config = dict(
    model='image VQ-VAE',
    dataset='photos of plants, animals and fungi (iNaturalist)',
    train_examples=38949,
    image_size=48,
    crop_scale_min=0.7,
    horizontal_flip=True,
    bottleneck='vq',
    downsampling_factor=8,
    encoder_arch='vit',
    encoder_norm='layernorm',
    encoder_norm_position='pre',
    encoder_activation='silu',
    encoder_mlp_ratio=4,
    encoder_head_dim=32,
    encoder_fused_qkv=True,
    encoder_bias='none',
    encoder_qk_norm=False,
    encoder_layer_scale_init=0.01,
    encoder_parallel_block=False,
    encoder_inner_norm=False,
    encoder_drop_path=0.1,
    encoder_patch_size=[8, 8],
    encoder_conv_stem=False,
    encoder_layers=12,
    encoder_width=192,
    encoder_positions='learned',
    loss='mse',
    latent_channels=16,
    decoder_norm='batchnorm',
    decoder_activation='silu',
    decoder_channel_attention='eca',
    decoder_widths=[32, 64, 64, 64],
    decoder_blocks_per_level=3,
    decoder_block='basic',
    decoder_attention=False,
    decoder_upsampling='nearest_conv',
    codebook_size=1024,
    init='torch_default',
    residual_init='scaled_by_depth',
    optimizer='normuon',
    muon_scale='spectral',
    learning_rate=0.011,
    momentum=0.9,
    nesterov=True,
    orthogonalizer='polar_express',
    adamw_lr_other_params=0.00091,
    max_steps=15200,
    batch_size=384,
    epochs=149.9,
    lr_schedule='wsd',
    decay_fraction=0.4,
    final_lr_fraction=0.01,
    warmup_steps=1520,
    weight_decay=0.07,
    adamw_weight_decay_other_params=0.05,
)
Rows from block 5 of the decoder of a small image VQ-VAE, named by matrix and row number. Rows with one number belong to one channel. Each number is 500 + 50 x the weight over its row's rms, rounded and kept within 0 to 999. All counts start at 0. Numbers have three digits each. After the name is the row's rms in percent of the matrix's.
After each channel's rows are labels from the 100 images, of 14848, where the channel reaches its highest value: "top examples" is what is common among them. Only what is clearly more common there than usual is listed. The data: photos of plants, animals and fungi (iNaturalist).
# convs0: first 3x3 conv (decoder.decb.1.0.convs.0.weight, 64x64x3x3, each kernel summed), inputs 0-63
# convs1: second 3x3 conv (decoder.decb.1.0.convs.1.weight, 64x64x3x3, transposed, each kernel summed), outputs 0-63

convs0.44 088:487474443654468485504560444476465421446475460449541421450476565460450495523562510442608537532599458554489496455502494490517482544514422491532426499481539479567562582524533471583417493501528496
convs1.44 095:458593491481442503517458503500535525510518554498436416496582477575530545478488536596476524477421602485412543539422547561552543490564571536342521466540483450512469499514529514458548458482559528
top examples: class Aves; order Passeriformes

convs0.8 083:436542545450552522547622481521517533559556448503503490495537507445544497438443533448486545486529506492458477492533492510470507535360539474554660454486479466516512465572574492548484599511390513
convs1.8 067:505442532581483499493473457424573403399511526446502460424446458400454452548494545409569468497560524451472492525537470502490550477543474510557350562488544428470460448482521494446494434497503522
top examples: class Aves; phylum Chordata; order Accipitriformes

convs0.27 084:518534523486524505382461463541516493467566487476408519563512367595477512566537539528485412495537583494543627507494462496513491472513444525453456520491417466486512448493413532485596529486524415
convs1.27 100:554578535459508484475514555528508494504403390532469570473539462436507477387504590480522398407470569473549443548508456509511462502512517480543415408448567512463450519426435485469565520509513541
top examples: order Passeriformes

convs0.47 092:438534510518591547396488506517502528474509554585561420535368509501520520441566496437336529492483536561513547452514437516501467515411546470548491518457472513523438495453537476461522567534446523
convs1.47 082:564426561622453482541537511418463532477465432485509563521564432440491464469459526434413428354527484481534448541498502541531473422509439444516557469443556439454474504465509507471522502448539446
top examples: class Aves; order Passeriformes

convs0.14 084:476509481471457466553523498506410486417356402495469464521508477513425386546599493509504497510526463464495630543447519463500485422524465511537429518489477446444524518492521503555477447561483606
convs1.14 093:573454531547510476418635527422519552561533561531525517533478487546475563567459559489568517512478543546449524496527525481512461592407548503484563550530463584540411493524417556518500522387501494
top examples: order Passeriformes

convs0.54 110:540470483526492524382496537487532524437512525513474456533417454496472487516594576541426475446514567443495518532363526539558520544529525468483372548496530512580517455407532458550605512483487543
convs1.54 101:524493528468550510579449420556539473522455580488587521525630523457511526503396431531588529548511474463555568508614545574480502510430481545470440511483518439530452526521480629506478507508517489
top examples: class Aves

convs0.51 076:564518487421496496585397514505534523514530502502615497490511449525479545470590521570446509407523510473415519501550495524521526538504526493422520464509516553506412476429443521435580385605533564
convs1.51 072:540513563379475387500602538468495558505462523444419523548493542496431428501468512584501508519418550580579501563535499412442443506574527582556544570459505557492505507490495510565506528508482498
top examples: class Aves; phylum Chordata

convs0.3 105:501534530477458405430391467495482478484558535432510443528439497503551406494541445534497410453521491482488589468475464552484481431482474552537497526524400411501461547471366473606468550492530496
convs1.3 115:445482643565576466383494489440590441524525533564534521463544510506497473523425555493554616498475557509480514566562432537532472545489506509491442482493533372497495492558428491499516496515459442
top examples: class Aves; order Passeriformes

convs0.19 091:545536506537498482593414531505486524522550575432483656569486412487465512464429462468549460595497474450512492521518498531508491463480624477472449466540502492548518421532482441529421555595534508
convs1.19 096:484551509505484448461537471413502478467503404502504395460462408602492529527484565514457575580551480565479506481421446383482487532590473508513524559449423430477429569478508513467462549448488472
top examples: phylum Chordata; class Aves

convs0.6 102:553473491570482522560549447636508542471525535387487501520522488513474531512434573445541550520464466531432422616568490482549520484479510500494498416573565586587487414496539494491542419511513497
convs1.6 101:477561458518415471512475516547426496479463490555498501436477481484442457516556478505467463485504644521477567366524446479398395410546461504526490515452393430562494512492467528527512431474470530
top examples: class Aves

convs0.20 079:582496474456439498501420482491463491423530531398612499529461533389489483547476462476473435555520411509520562428426501521478505523526564430523366508473480507522474480496451490529421586481543440
convs1.20 132:461486541469435492479470510381523495472447470657520504461513534606417485419529598456444504542466511474415439503528458367495509500472525432433425520508463443481526527462504489499492518471461516
top examples: class Aves; order Passeriformes

convs0.55 101:491516518364480431449514532495544489504496527532509324506427458589478483473469575360501504474466528493465561618486498555531485463465474390510490505532516501479533505476491461486535455510486438
convs1.55 096:456503583643543489499461480507428485487486484539612501477491507402458526477464555553584535517503444459519492480599623499493458515504531550552475514507516502522482476399493414405531447477568466
top examples: class Aves; order Passeriformes

convs0.22 075:592511413548506538486593489477579532492442456519453563452570534552544524492462543579532432529532545429546515518443482464488536558500554596494501492528557521524482527513592430400618486453452528
convs1.22 089:492461606431451468482466465445488457431485495524602479428424458478461491493487572386445491550447489582435435503503449459548483490561487446509452535473448375464459556571509477465493547507432460
top examples: class Aves; phylum Chordata; order Accipitriformes; family: Accipitridae

convs0.61 126:488489441489503508495440496479423423514495489450501501500512490555480514512419451497494485461464357468497516450479490506444450493453454459440531450488498632284554468476499560462529501490454477
convs1.61 114:499485563476547513574639573530519477468453514494480495489533488527520552527631508519487460523497512492496418551482464518539520408460521511488506503526574468470411519469587447500443647554526605
top examples: phylum Arthropoda; class Insecta; order Lepidoptera

convs0.63 106:481425504424494487505420492482544491526488482480577405450529479547479549558477464378409478422518517507483545481448563391498607503511562481523412532428502504518449487396434498467536469436491477
convs1.63 092:506442503554573525560489493486419530442487488474597441477434558520552409404474574538416560469474473570461443590512402603494481589555505457519504461511514559500541497491583483545487491477479513
top examples: order Passeriformes

convs0.15 094:542480487427534473398558499494623521489519496592521441511514504485503528476601553441458585402480559388516511526443594513511526563492466519466491515536554510497562557448559462576563440491516534
convs1.15 106:511520521493430487571499556479565593446547471512418437498408513544468491525409583564409506503511490561461445555380461435546530533536519448493532474486507479499387484508442476380479523492510470
top examples: phylum Chordata; class Aves

convs0.30 104:565543534549491488593505489527514543450587427478516543548539523441407499520595443596509579513508436496481417557487501569510442565517605480620459547541497457547482474478469508475434555547508516
convs1.30 103:456513459475506504495537471476494512489429583452492485490562393386534465431444510475442432425518486518364437457478395472472460462460480494448513458419535544423469541528469564560432521530534451
top examples: phylum Chordata; class Aves

convs0.40 097:506475511474463522444412490531424402486472498447442435488493514470445466514501399471453506405406385479486591474449519516548505461489445476479513435499444499431524538491426540537407441443407493
convs1.40 145:521501475528537513462457576532542532559521524511530481509522459520643456568430385522493547484533569536536603507507561498501585560506483545470578525505532567601538494580516512520550571539503599
top examples: class Mammalia

convs0.4 086:513452500531478494522459543470446477463457505455524434469447528452462465579600474465494534372610499650605512497525515456554516529552409441432465553479463461481435545534488500539490533473541480
convs1.4 109:450479618495545505493506500475556450477507513521462537439491506587489497517517558469470490482572634546451515514434438700541512552480414467504413466561496494455509496526522564537536513524493514
top examples: order Passeriformes

convs0.36 141:490537425471532361598479416425501445503494530545472506528558546552432500495449552493479606510491538470443515635510558516544573550423502519516563457477510475482465539407571491462478520506491478
convs1.36 131:524548461513519691554482468482501498524495472550513551465493532549620492549457538534514427480524532466524583489538512500512499431464487458465420427459490565524451496557489622446557591515500522
top examples: phylum Chordata; class Aves; order Charadriiformes; family: Laridae

convs0.31 104:550447529438478500531461573512471524511490552490457425515483404565495493446449529303478381516456516468461556465532502486525486417443479555480552453534465476500486524455455514558587509556458540
convs1.31 080:492543546615540495421538474546530528528478459533501483433495454403502463521515550580500525506426500507524499536618523337496533572502494477567482573462484494441559497459569534408489448442501512
top examples: order Passeriformes

convs0.18 088:488483523439497547497442469488474474545600517557323551505521538519529505471583454534417451578397530488484547530415486507478510537474514465497489377510500464553437490421528454505546559553486478
convs1.18 064:528543564520520444500603489467484590468434495516494522470509413520532509421522528443505480444411533462492458532541575495575518421472490502560632519381471492476488554537397566544509507480429528
top examples: class Aves