config.yaml
encoder_arch: "vit"
encoder_norm_position: "pre"
loss: "mse"
decoder_widths: [32, 64, 64, 64]
decoder_upsampling: "nearest_conv"
codebook_size: 1024
muon_scale: "spectral"
momentum: 0.9
orthogonalizer: "polar_express"
adamw_lr_other_params: 0.00091
steps: 15200
lr_schedule: "wsd"
decay_fraction: 0.4
warmup_steps: 1520
weight_decay: 0.07
Rows from block 11 of the encoder of a small image VQ-VAE, named by matrix and row number. Rows with one number belong to one neuron. Each number is 128 + 24 x the weight over its row's rms, rounded and kept within 0 to 255. All counts start at 0. Numbers have three digits each. After the name is the row's rms in percent of the matrix's.
Before each neuron's rows are labels from the 100 images, of 14848, where the neuron reaches its highest value: "patch colour" is the nearest of a few named colours to the mean colour under the peak; "peak at" is the part of the image that holds the peak. Only what is clearly more common there than usual is listed. The data: photos of plants, animals and fungi (iNaturalist). In brackets: how many of the 100, against the usual share in percent.
# fc1: MLP up (encoder.blocks.11.mlp.fc1.weight, 768x192), inputs 96-191
# fc2: MLP down (encoder.blocks.11.mlp.fc2.weight, 192x768, transposed), outputs 96-191

patch colour: grey (85 vs 51.8)
peak at: bottom right (27 vs 11.1)
fc1.204 107:133147124093132149103119123112153134086127113116123124081106144111189095126113121148128122143149154152118132123125143132092120111170134141188087102137149148124148112149137104154096127139156143119105090126169121130124098175106143166133113141122138124160127178134086116133107113121077078141
fc2.204 162:134116163112116102134122110137097158159119139116131126127129095190068108158134133120144105096122086115147140120136139147158113144083112122088135093102130136077108133108109162148145138130123118107129193127103106105118137112126122120143138111116088127116140120099170127138132125155185194123

patch colour: white (40 vs 5.3); pink (25 vs 9.9)
peak at: middle left (49 vs 11.1)
fc1.659 104:118092158130127143096109147162126168124127127175144114109096169139119125105152112100129140126085108133119172131122126145123124120136155134118148117132094119107156111146120167125127149121126151101101140085150134130156168143125114106066123153126138104151096130163112169136150128111155153134
fc2.659 061:140135116152133152154120142161122138141144098114111116135086085181145132139140117137123117132113161092144112122105120109137137134150100086144151165129190110112139122124120070095143151130113158161109129120159138121106129115102153138172113120072142134117123151099102082156116176122115149123

patch colour: brown (52 vs 24.1)
peak at: bottom left (33 vs 11.1); middle left (29 vs 11.1)
fc1.27 103:111169169150117152125116093108165139091136095126087135153125131130107104080115139096132169121135114129129123089101162102118176105098127162149159132149151126104140149118159106132157168099132127101104127117110126133156147142158124151106102145169099180112138159129135143171133096130140088122
fc2.27 119:136093088126130118147136151131103132155126160111150134142122140125154129145151163130129091148085128124124148201180133145085066152163132114114093135119086143104136150151113109122124102130117124130154127114155093125136124133122117123126120131093135053150176103137147128121128135154100189132

patch colour: grey (88 vs 51.8)
peak at: top right (30 vs 11.1)
fc1.567 100:154104162117140123124110150147138122160142137139105096131135153127114089163144086134156116127123100118138170141096125090149144108155185137132131066143133114123138085110128144152136084114102157100144111084120150145149164146155184126122141119126118098120138125155114120147089147127096152094
fc2.567 112:097152108114138120139107135129114134124133126162151141088089087142148137100141110135119124114140156128138095103119154162122095175112080086164134139110159130178122116148118133084107157131162085150116141136128096118115106108098076138163142137101135157130099154115113108140150166086144110139

patch colour: brown (49 vs 24.1)
peak at: centre (53 vs 11.1)
fc1.361 093:110100133115085101140113112084170115118131118125149096150108147131101085120095143127110115179134159146084152103138129128101118105117092125134157086131147154106130152124145141132133154129124137120116137150113117158185155142114084096164159119129122126137140127102148135109132111105124119140
fc2.361 108:141132098142167156113144117154111122137132089135121157110142119126181156133159139143106134147137093118142132170122122107141102137135137122125110175154085061137116134157106089115137117109094135188186117132126128106139059137139158151111084128112172146109120133130117115126104141157108156109

patch colour: black (79 vs 2.9)
peak at: centre (33 vs 11.1)
fc1.314 084:151157093154139089138098126132111117162101121133119170149127098145141127100160133095124147147127117150117133134109120121145117124110090138118097116152104103087162145136140154141148110120124140107108137131105096139171117140103153143105132173158124132121107118132145162122102146100150073137
fc2.314 109:134082160138131157111122129123185102115140152091155106126115179135086127117123175115147117157146150117124149136127160080126137096165183145107146126091142148104124143086127113128130131151070137103132135125114159104136160133165147098110127122086137087114148156147090122100142127147075150124

patch colour: white (29 vs 5.3); pink (26 vs 9.9)
peak at: bottom centre (27 vs 11.1)
fc1.614 098:117114111097128119100161179128133147120107125105128091123107128130090123093124094153147149103118073131124193145145110126138086145145142144115146123174104070109144183133162109113134138090085117093135129130107143128142143120139151132101099141141100104111132100121144141168117128164125138098
fc2.614 077:163159107143104112167129066148102089121149115156174154118110102137120156137122120126103130082128146092123132144082159152092146070116133082190113142121113093133107126124110162124120130137154168097070121123184101138119122102131117093170149117095140166124145158101122141149136147120085106124

patch colour: brown (63 vs 24.1)
peak at: bottom left (48 vs 11.1)
fc1.17 092:139154102121128121112101127147125132132136074159114160135093131116097130144116118119098163099164109142123142143121119144097096161110112129094117111155126124083115110124138156082111156127143134106163139111089167118134105139144139114135103127151136090122136152150136142104147115125128123093
fc2.17 105:104118170147110114151179147132120137139158161107164103088145129134118153130132162120141078149109170093110114116136164105119143082150169118168135148103116122180115119124173077170182165130076141127089132126182069123129147150107120144132114114095101103137127125123115126130134133141111151134

patch colour: white (34 vs 5.3)
peak at: middle left (64 vs 11.1)
fc1.58 092:111126178155105127144103116118126119114165118145144121130131146129146161124135188120139106135108123105122135115120143071124145131129110155144111118101163100111117089093097147132116156051125136102085152078155098169153120181139116145150132088154132104127132089127116128131140132127151158140
fc2.58 140:155113141138163130119118146139116143150112133095117149163133150144149097128150103139129119141108123182146129157129107204100082134120146116105127112127118167141141143122162089125137125153138101161152148137115110120109136124136126144089085154107116110145128140124133127155121105142147098123

patch colour: grey (81 vs 51.8)
peak at: centre (28 vs 11.1)
fc1.116 095:171159127135159142113150117137139133138140128137101124143128096185170132161125126170143123109120131135120132128139161147161138116122166121165156118091098146131107123119082151140109108135125156136077103127127152093138151181127130144087139137110156105129140162158168117135118107146152105131
fc2.116 120:086121115127109132152125121121129119084117118110177114137138142045110121096105172119130152164125124105179135136136093111128103131172097129096134119119156134155109136140159102131115127123112121160176135125129092159142090115116110100200132120147130133140135108121086153124121135136115159126

patch colour: pink (27 vs 9.9)
peak at: bottom centre (30 vs 11.1)
fc1.507 102:135127169127142138112114105157147116170146127134102178151129131105137100165131132128104105114100127098086131094107140095108087114158133118130109162186165122070116152178157117090154128157125120111107128119172139151133120124148108163124147107155142162156131127085117142103128157125118134127
fc2.507 089:110151096114082129167130172140105145094129134120180095093144106143127194079116095138144118110142140141165104164155113147111171093109129138127140127118100098149138137116132128216088150122119128109117142141135113145128151138125172096133136136136119128099145136149120092132141126126125144138

patch colour: brown (72 vs 24.1)
peak at: centre (31 vs 11.1)
fc1.378 094:123046119131113107186118134127147138101138093132166138145157175159139082144103151118147104148105121131095211129111172083118146147164131154120115112075110161122133110130132137153134120156127147106152142172119136131083165127093091133077127160091139131094108100147120103149125125140097131124
fc2.378 088:130200102155165158086113139151083129138101147126131126113077100112128196108166135161118123108126120129194115138129074165140094108130088095158160146145158087141105110119106088118155152125112127128110115120151128106131086127131141108170153095118146165130145156132120115141117154135111089132

patch colour: black (45 vs 2.9)
peak at: centre (32 vs 11.1)
fc1.738 093:118172117135129102109105110131090143145169126093115122132142148148167124146167131134115182122152127118124093127122135103095131076132104145119097159153112123120122134134078123133134127150143131116135140170147135144121119161116126097100146128138124172140115136111100122144112120107170132105
fc2.738 100:181096100137140178132146136145132104136094152128173127120125118111090131082107130115129102163133116174123107141134129116120156118117204095095157140129107122117120151150174108138152117137134113107122101128119108143139114127166118145144161114118108095137113139141113148117168117134104118112

patch colour: cyan (35 vs 2.4)
peak at: middle right (27 vs 11.1)
fc1.0 101:143116102098140113105125162103132110148110123094130136202139103109142149149128134130125093137160151133084106166118114143134129168129142110147073118146110140111084130095070119093153108127137170163132122150100133117139087091173110145135110124129136115114151112184149132086107139126094155146
fc2.0 065:088146149117144124142166078116128155131180161169126099076140134158130089121132134148115141123090151062154121115098144128106108112106134120144151177132134154177144133145160170192096094140096104113146122135182140138132144123102139148155147114091101150123115150089107127161147134163151124116

patch colour: pink (27 vs 9.9)
peak at: bottom centre (31 vs 11.1)
fc1.7 106:136155073133158126145138102116113106189164103118135115135152110111164099127099129116166096139111140145099091123159123167116125169114138130122137126129094135161120166133134119143124148141118124125086135150121152139112122132116131114136154141141130114101112128146139095146145104142145152110
fc2.7 130:126123181122096147121103155129139138082094148115132127155117130148112134101148138130100145098142124129163110109080133090124142095133124153126134102143144111104159103135134114107132126132157143115163135128109108126128089130156137125108142111150150108181151109127144188119136146103120111131

patch colour: white (37 vs 5.3)
peak at: top centre (30 vs 11.1)
fc1.755 094:163172100130121136162093149135114130118099076116137167136121119142163160095152135107082125117162100173119070156141120147115120154104122140090116179173155119064146131153147120127153106113135123110115085139105116096162112114115151116129122162088132121113143109124133148115142143109147106095
fc2.755 093:111097123127105126129127086175141150130161175119130122094132104129118086119096156153151128165099154077164119089124132108126142096145130103157129151122100109178133133110155109121148109108043121185154142113156143131120143112117148126189101121137145127097121146137120117149102147140126168139

patch colour: white (41 vs 5.3)
peak at: middle right (30 vs 11.1)
fc1.112 109:142129108108086082114125147139112141105153145122145109099149108108110094117114099109122085149125140139088097140128107143142157122105137138135102138098141107117125150164090148120124189171124141175117140148118155140171102157125099099103175139149117095129143109137153152112152118128118143101
fc2.112 064:084128131144172131130161094126114141176118143166101136136096127130088135107097167122116124109107111116145167108142140144111089130151127123144192139138116125156117112115162149144097128136126125105129115122162109103114148149102168136181140152105146161124122146097095103145107124136132110094

patch colour: black (63 vs 2.9)
peak at: top right (69 vs 11.1)
fc1.399 087:117137140151122108135100124123094127108129121170128128152128129142148144134165205100112077131148122134136094125121112153083134170151140130116119138151129132120136115120192103116145185118168131126122125128155138128126115136123141133112080107084106121131124128122116116120133074135120132118
fc2.399 134:147128090109118153121119131130135121149107142113112089137102116089105105132058103134125178138120123154138140109126136123168117086105125121128135133119140120110123125133053202169090093090115123129156145133130105119112119132109118090138166158159157151164138115128148128110109144134123133152

patch colour: grey (98 vs 51.8)
peak at: centre (38 vs 11.1)
fc1.231 096:155136112139155109106117134162108136116125136165146143139154120188139082146115108139141093131180103130105095094125110135140155097145124151114116085157108110167109114112144111142092071116096156138139146123087128137160128158133145104131146178129160112141134105131132120130084125140080104136
fc2.231 125:091131174085117148159129144093152125122147098135131144100092137088146123118137135135120140123080160106127121152114156142134095189129132099169132145131134137180130102141087113098156179126158093139120126123167105134113116105111070139134089092123126145135089177142083140104157151089168151134

patch colour: pink (31 vs 9.9)
peak at: top centre (28 vs 11.1)
fc1.21 099:133122133142151073134162120115164117102113063138134109126111120121137150135128110121144141118099112191133093150107122165172100182155126123103115107092133134148132116124143163103174080151204150149113145127136141087124097134122094138095113123100156123139117124151087126140152113122096130116
fc2.21 118:107109103108088170144087128154144138130145162121094136147150129132094082092121156127114109128139152065129135085138125127118173085131166164121130129143111152150125122125130091133109148129019097126157108127151132129138155136123204094125123144149119104107161156135134131129106131148144126150

patch colour: brown (62 vs 24.1)
peak at: top left (41 vs 11.1); middle left (33 vs 11.1)
fc1.385 101:122127164132106102134112132126129131085116099092123137095114088120127131099125145118121173113159122144134119145079118116146196140126132147168123156173104149080123170115123103125139124123173128158137128136086138124183124142156147124119124146165118145118119145128126145106127122124111107178
fc2.385 113:127121132142121138144124111132109126139142164137104130139151183114132157123136140111134052132082145090108132145192157144099059116132136152080130123115081151119146150123149092134124127145110136096124130119175119113149154119118119132131097105106136075146178100115150131168110115158117148146

patch colour: white (44 vs 5.3)
peak at: middle left (42 vs 11.1)
fc1.90 103:138126178105149096084125129093127122116143118151119112122131167095088136128138133103157093147124102099117156161114136159163130117149109106104130093118103114123132204138123172113164131106106117116086124116123086097147159152162112133126176112159133137099138148160140129106103135129128140126
fc2.90 069:085128109136137145139116101191125164139105153072153103097101125169125115105111126147096129139109135142147115130115125133136115153130151155139123158095130126149100104080123095112116117125092155175180145138174166130169115071091146150151096115076121138150126120121127104171117131126124125127

patch colour: pink (46 vs 9.9)
peak at: top right (27 vs 11.1)
fc1.267 094:109114120126120158103159158123113103134139101174121067125112147126124132098125085155173167106174089136135143112095127141076141122156172111103116168168117147131111150106134106104146136150060143130170111130138143088097133175142105109136144097136131111130142070120120121091126117128162140123
fc2.267 113:217115128142157117174119146112160112097113131098094156127123113093140121113137142140096114159118128148139140142163098139137102135135112120137149149114149112126128144114137153139123098120138116144109099133131145145145133110135198136117096170104086146091110183127093148142144116132097123116

patch colour: pink (27 vs 9.9)
peak at: top centre (42 vs 11.1)
fc1.75 094:156085181118139154151107138149151140074080096138100112133109185142104156123110146136124122109150161151116147114169091164122151104164096143088087120149123113132107136150145130143178106172103156081133134130180162103149121106182101111090136143096138128133094119163124139164116121134116124106
fc2.75 079:136145125104132120112134132079111115172146136128117132142120112106168080180118088108128149162139144116134124131127112080172107150102154089156147131124135106120124127107100138118067163083088119174134123126080089124141130122113166140175122103182096162121112145089124117085112135122151140125

patch colour: white (47 vs 5.3)
peak at: middle right (42 vs 11.1)
fc1.288 105:128123092149125082137124130110159141117160115094150132102103146089069160151142148121164144166166175132127109135131140135165163153145126094145086138077087133106125141120071125141138132115105098154092095124145134093120122121176099139126114132161142108130105141157129111101117115111120136123
fc2.288 079:139127161134135162150134091189104124116123155135141089116150115154131117103118092148089137141100109088133116094107133100109084123119125149148162177117164099164111115131183165144142118128108126093157134133149130153174131112121148120155130109062121147105137155127144128175126148144130146130

patch colour: black (59 vs 2.9)
peak at: bottom right (32 vs 11.1); centre (27 vs 11.1)
fc1.763 090:129142178128093140129113117129101134107113136175153071116128149118132104108133148127137123120177087116116170116154150123096160131128132126146125118152091135093118123150138122114099120137123141130139137116168118129099138123124096135120071116180136123148147089124117123144100106135131109139
fc2.763 104:146086072123147140111118102159165131133110133103144148132077112173093153149145136118109160099089134153160121166094102155143100150136104123122136119109175118113138132110100132136144109148159140117113155128102105131133115103121116108155182114059140191127115158099149109112138152111127170127

patch colour: pink (40 vs 9.9); white (25 vs 5.3)
peak at: middle right (31 vs 11.1)
fc1.166 104:162136090073104123118129120111109149131083159103168103129097138097121179107135167088105100087128148127098144136168126132065131134164112137166108150103148130113115128061121143117144102129155126146139166115111154108108114152092136124110121123139118129158137130118111109122131114144135172181
fc2.166 074:080135140155114139158151095111115131120163116164075114137140134160125104154090118142152151138135114119151114112110141141179118121111158104146210159151114104135154083182148145151113119146087161132142091141139077127137136098148122133145146175118171160090121124115120136132137145150124096083

patch colour: brown (72 vs 24.1)
peak at: bottom centre (33 vs 11.1); bottom right (27 vs 11.1)
fc1.726 102:140119107124156171157117155169131129163150144061096114173139120125162129124097077138148137104157108130151152148090137114141110106132151135132131095142117094103142142099134108110127125094133148106095114179116100148151175168136149086105130146124135092148182109115137175127134139127136112079
fc2.726 097:112145140132106111106153119078106120098125134169220123054140094152113157120152132133097132117118137137142112117168152152114174144099117094126138117113130136151104118144155144171139134148141103088138113133152164106136114099127112178171154100141108144107102159139101086117144135139117117127

patch colour: white (37 vs 5.3)
peak at: top right (27 vs 11.1)
fc1.76 092:111127117093123155121091116156099108107115108129160135147117116151123081120127149126154101131109131097110153152128111131129140111156138128120127149151089121083159170093159094138112156131089123134129112178117127123129132152115114114154157144147132149110129149119133158159077091128113126112
fc2.76 096:112140107135132072160171163114194129134166136137085111106128136128133148174125094142087172094127108147108142103121178109141082123084129086157131139122134115131114145125137184122154115132162160138122122135153122129126102125131169157149086124086130124124127118114145109115160176128166161127

patch colour: grey (84 vs 51.8)
peak at: middle right (33 vs 11.1)
fc1.748 104:128120154123157105139131131081164102078109102134107115118128067139128127131148090079132132108128112116113096127167125144156139122122136125140122132088141130158139134127165172090143052132218159146104097088150106104149146147102134111151120120115145122142132118093144141143072150148130152175
fc2.748 097:123103137090079143139134112157106154139142164120167137136123158133125103114095155171112136144136171082145155124129134103131124138139152150125146112127115126141121108127095098162101152117036093105138115123134149117121132110117134138106119133149085124085173131169095139142137122139135141106

patch colour: black (37 vs 2.9)
peak at: bottom right (68 vs 11.1)
fc1.295 111:128116169137112134114115118127124129075132122151100106151173105135085160146129093125123086143144132142132129151100130132073139117127126145150113154203134125114124155076169125154137178158140145210069120139124141119092121141089129151107121131094127095122078154121130112172125120128138128112
fc2.295 144:138144101114111116136128141122114124145119154125173140133065141114145090109115143139129192099105115098130146108176131137170149128129145106116146115086130124141121110187096158101107094139122105031182147146140103108145123116153127100157137108145128157139186118121109131081115123134118127116

patch colour: grey (80 vs 51.8)
peak at: top right (59 vs 11.1)
fc1.65 106:116131129124070102123123133126120117087122123127119126113130161138121164126091204118120165085127112115125155101140115110050174090129136137192133125179133117101126129133109113125095128101158122142101115106126117105120116120103158130118161132101121100133087107119124131064110108133125112131
fc2.65 156:148120162106178123104119119110140135134120158115107121178111094136136066150138096120126096155131134137149142145120142160180082159106111104068130124101122139135140136123140187150154113120097129131178141135097130157147140121135074104144098132175157162121146139111133119156132110110147138101

patch colour: white (30 vs 5.3)
peak at: bottom centre (30 vs 11.1)
fc1.233 101:122133123114116090124099127035163131102159125113111143132117107137128106154123115142126110133095101174132164113095121120186142156091162131153136127139123135079120105144098110142114144132130105137144114123120091146135135137126174153158128128137118103138123113126128131115138158109164173140
fc2.233 118:175092106177133154131174123141115115130113126111155138114159147147120171110128139118118167103161132082141124160173158132129162093136100129130133105134153140115144112080159145098117107169128128071104125133110189102147115112128084093117148113134120148123116121137133146132084095152112085117

patch colour: pink (31 vs 9.9)
peak at: top left (30 vs 11.1)
fc1.593 110:124132169099141172145163149146164131113121105111144147116153145099113127127122119108125136139156159123101128097132116153133125139137150123118138092131163121106128143144131139136152133150139107129107100102087096088134157138096153181134144130142116170144106133112125182121114118120105148114
fc2.593 137:136151096134127109107067122121118116148112157131095109130103131126123136115157130132123122120123097135136133155120128097123116141132093151100117136112082170133149130132061133101103137114151163104109168136165150160122100117149118109109146128116121102110147133134118097133165134116183109155

patch colour: cyan (34 vs 2.4)
peak at: bottom centre (30 vs 11.1)
fc1.469 086:105112130112096206136129128124126129164170131107139166141119154126086134125139138143167076150111117121136086114147148156063128140154152133157132089091082129093103152125137152119122150150077116158133131158125148129140153118143121130138128117175127147110135133109145081140157139108125101108
fc2.469 085:155146094166139081131117141120139128115108075161149117142121131129150146128111099140095173100141088109141124141090105124124124109132100110150118162131146116112139126134121128133120112133168164099124121120147089096119074137108149121138139155050122144157111119106120210125127138169130156130

patch colour: pink (29 vs 9.9)
peak at: middle left (31 vs 11.1)
fc1.92 102:118131163133141134130126153118074141176163118091145134151146146093104139103175130130105163091147116184130141154143146157086077070166111081110120152138093136090133118126165149116121146109141132121144143096150130107207130139094103129132109141101128153136129143127114126140174099113119156138
fc2.92 090:122086068144110101145124072182192120108116102156113128118123085138131126180086121128130103126118139092157124109126111065117137215127144146147153152134169078116121114127100131115131127122117123137116155123120089135094122116132188120159122116119128128133138136098156118133089170135143140105

patch colour: grey (86 vs 51.8)
peak at: bottom right (28 vs 11.1)
fc1.629 100:137145142073095161149176146135137119147085099083077133126140148141128112102123188104106154146149102146110109172131153098122084086171144121144134122152124142118110095126148173178141098167152122165094136141124104138125114129168115136103144169060148155137130108120110141098146103138116134156
fc2.629 105:137152128156179116116122083119152122131171129157182156114122128107108173142143124141164107084096141128163110102118114144113195130124091130143126147130130128139129114161114081105086157149111117080108167127121167102132143139101123118145118133171092120140099152099120099142132144125135129075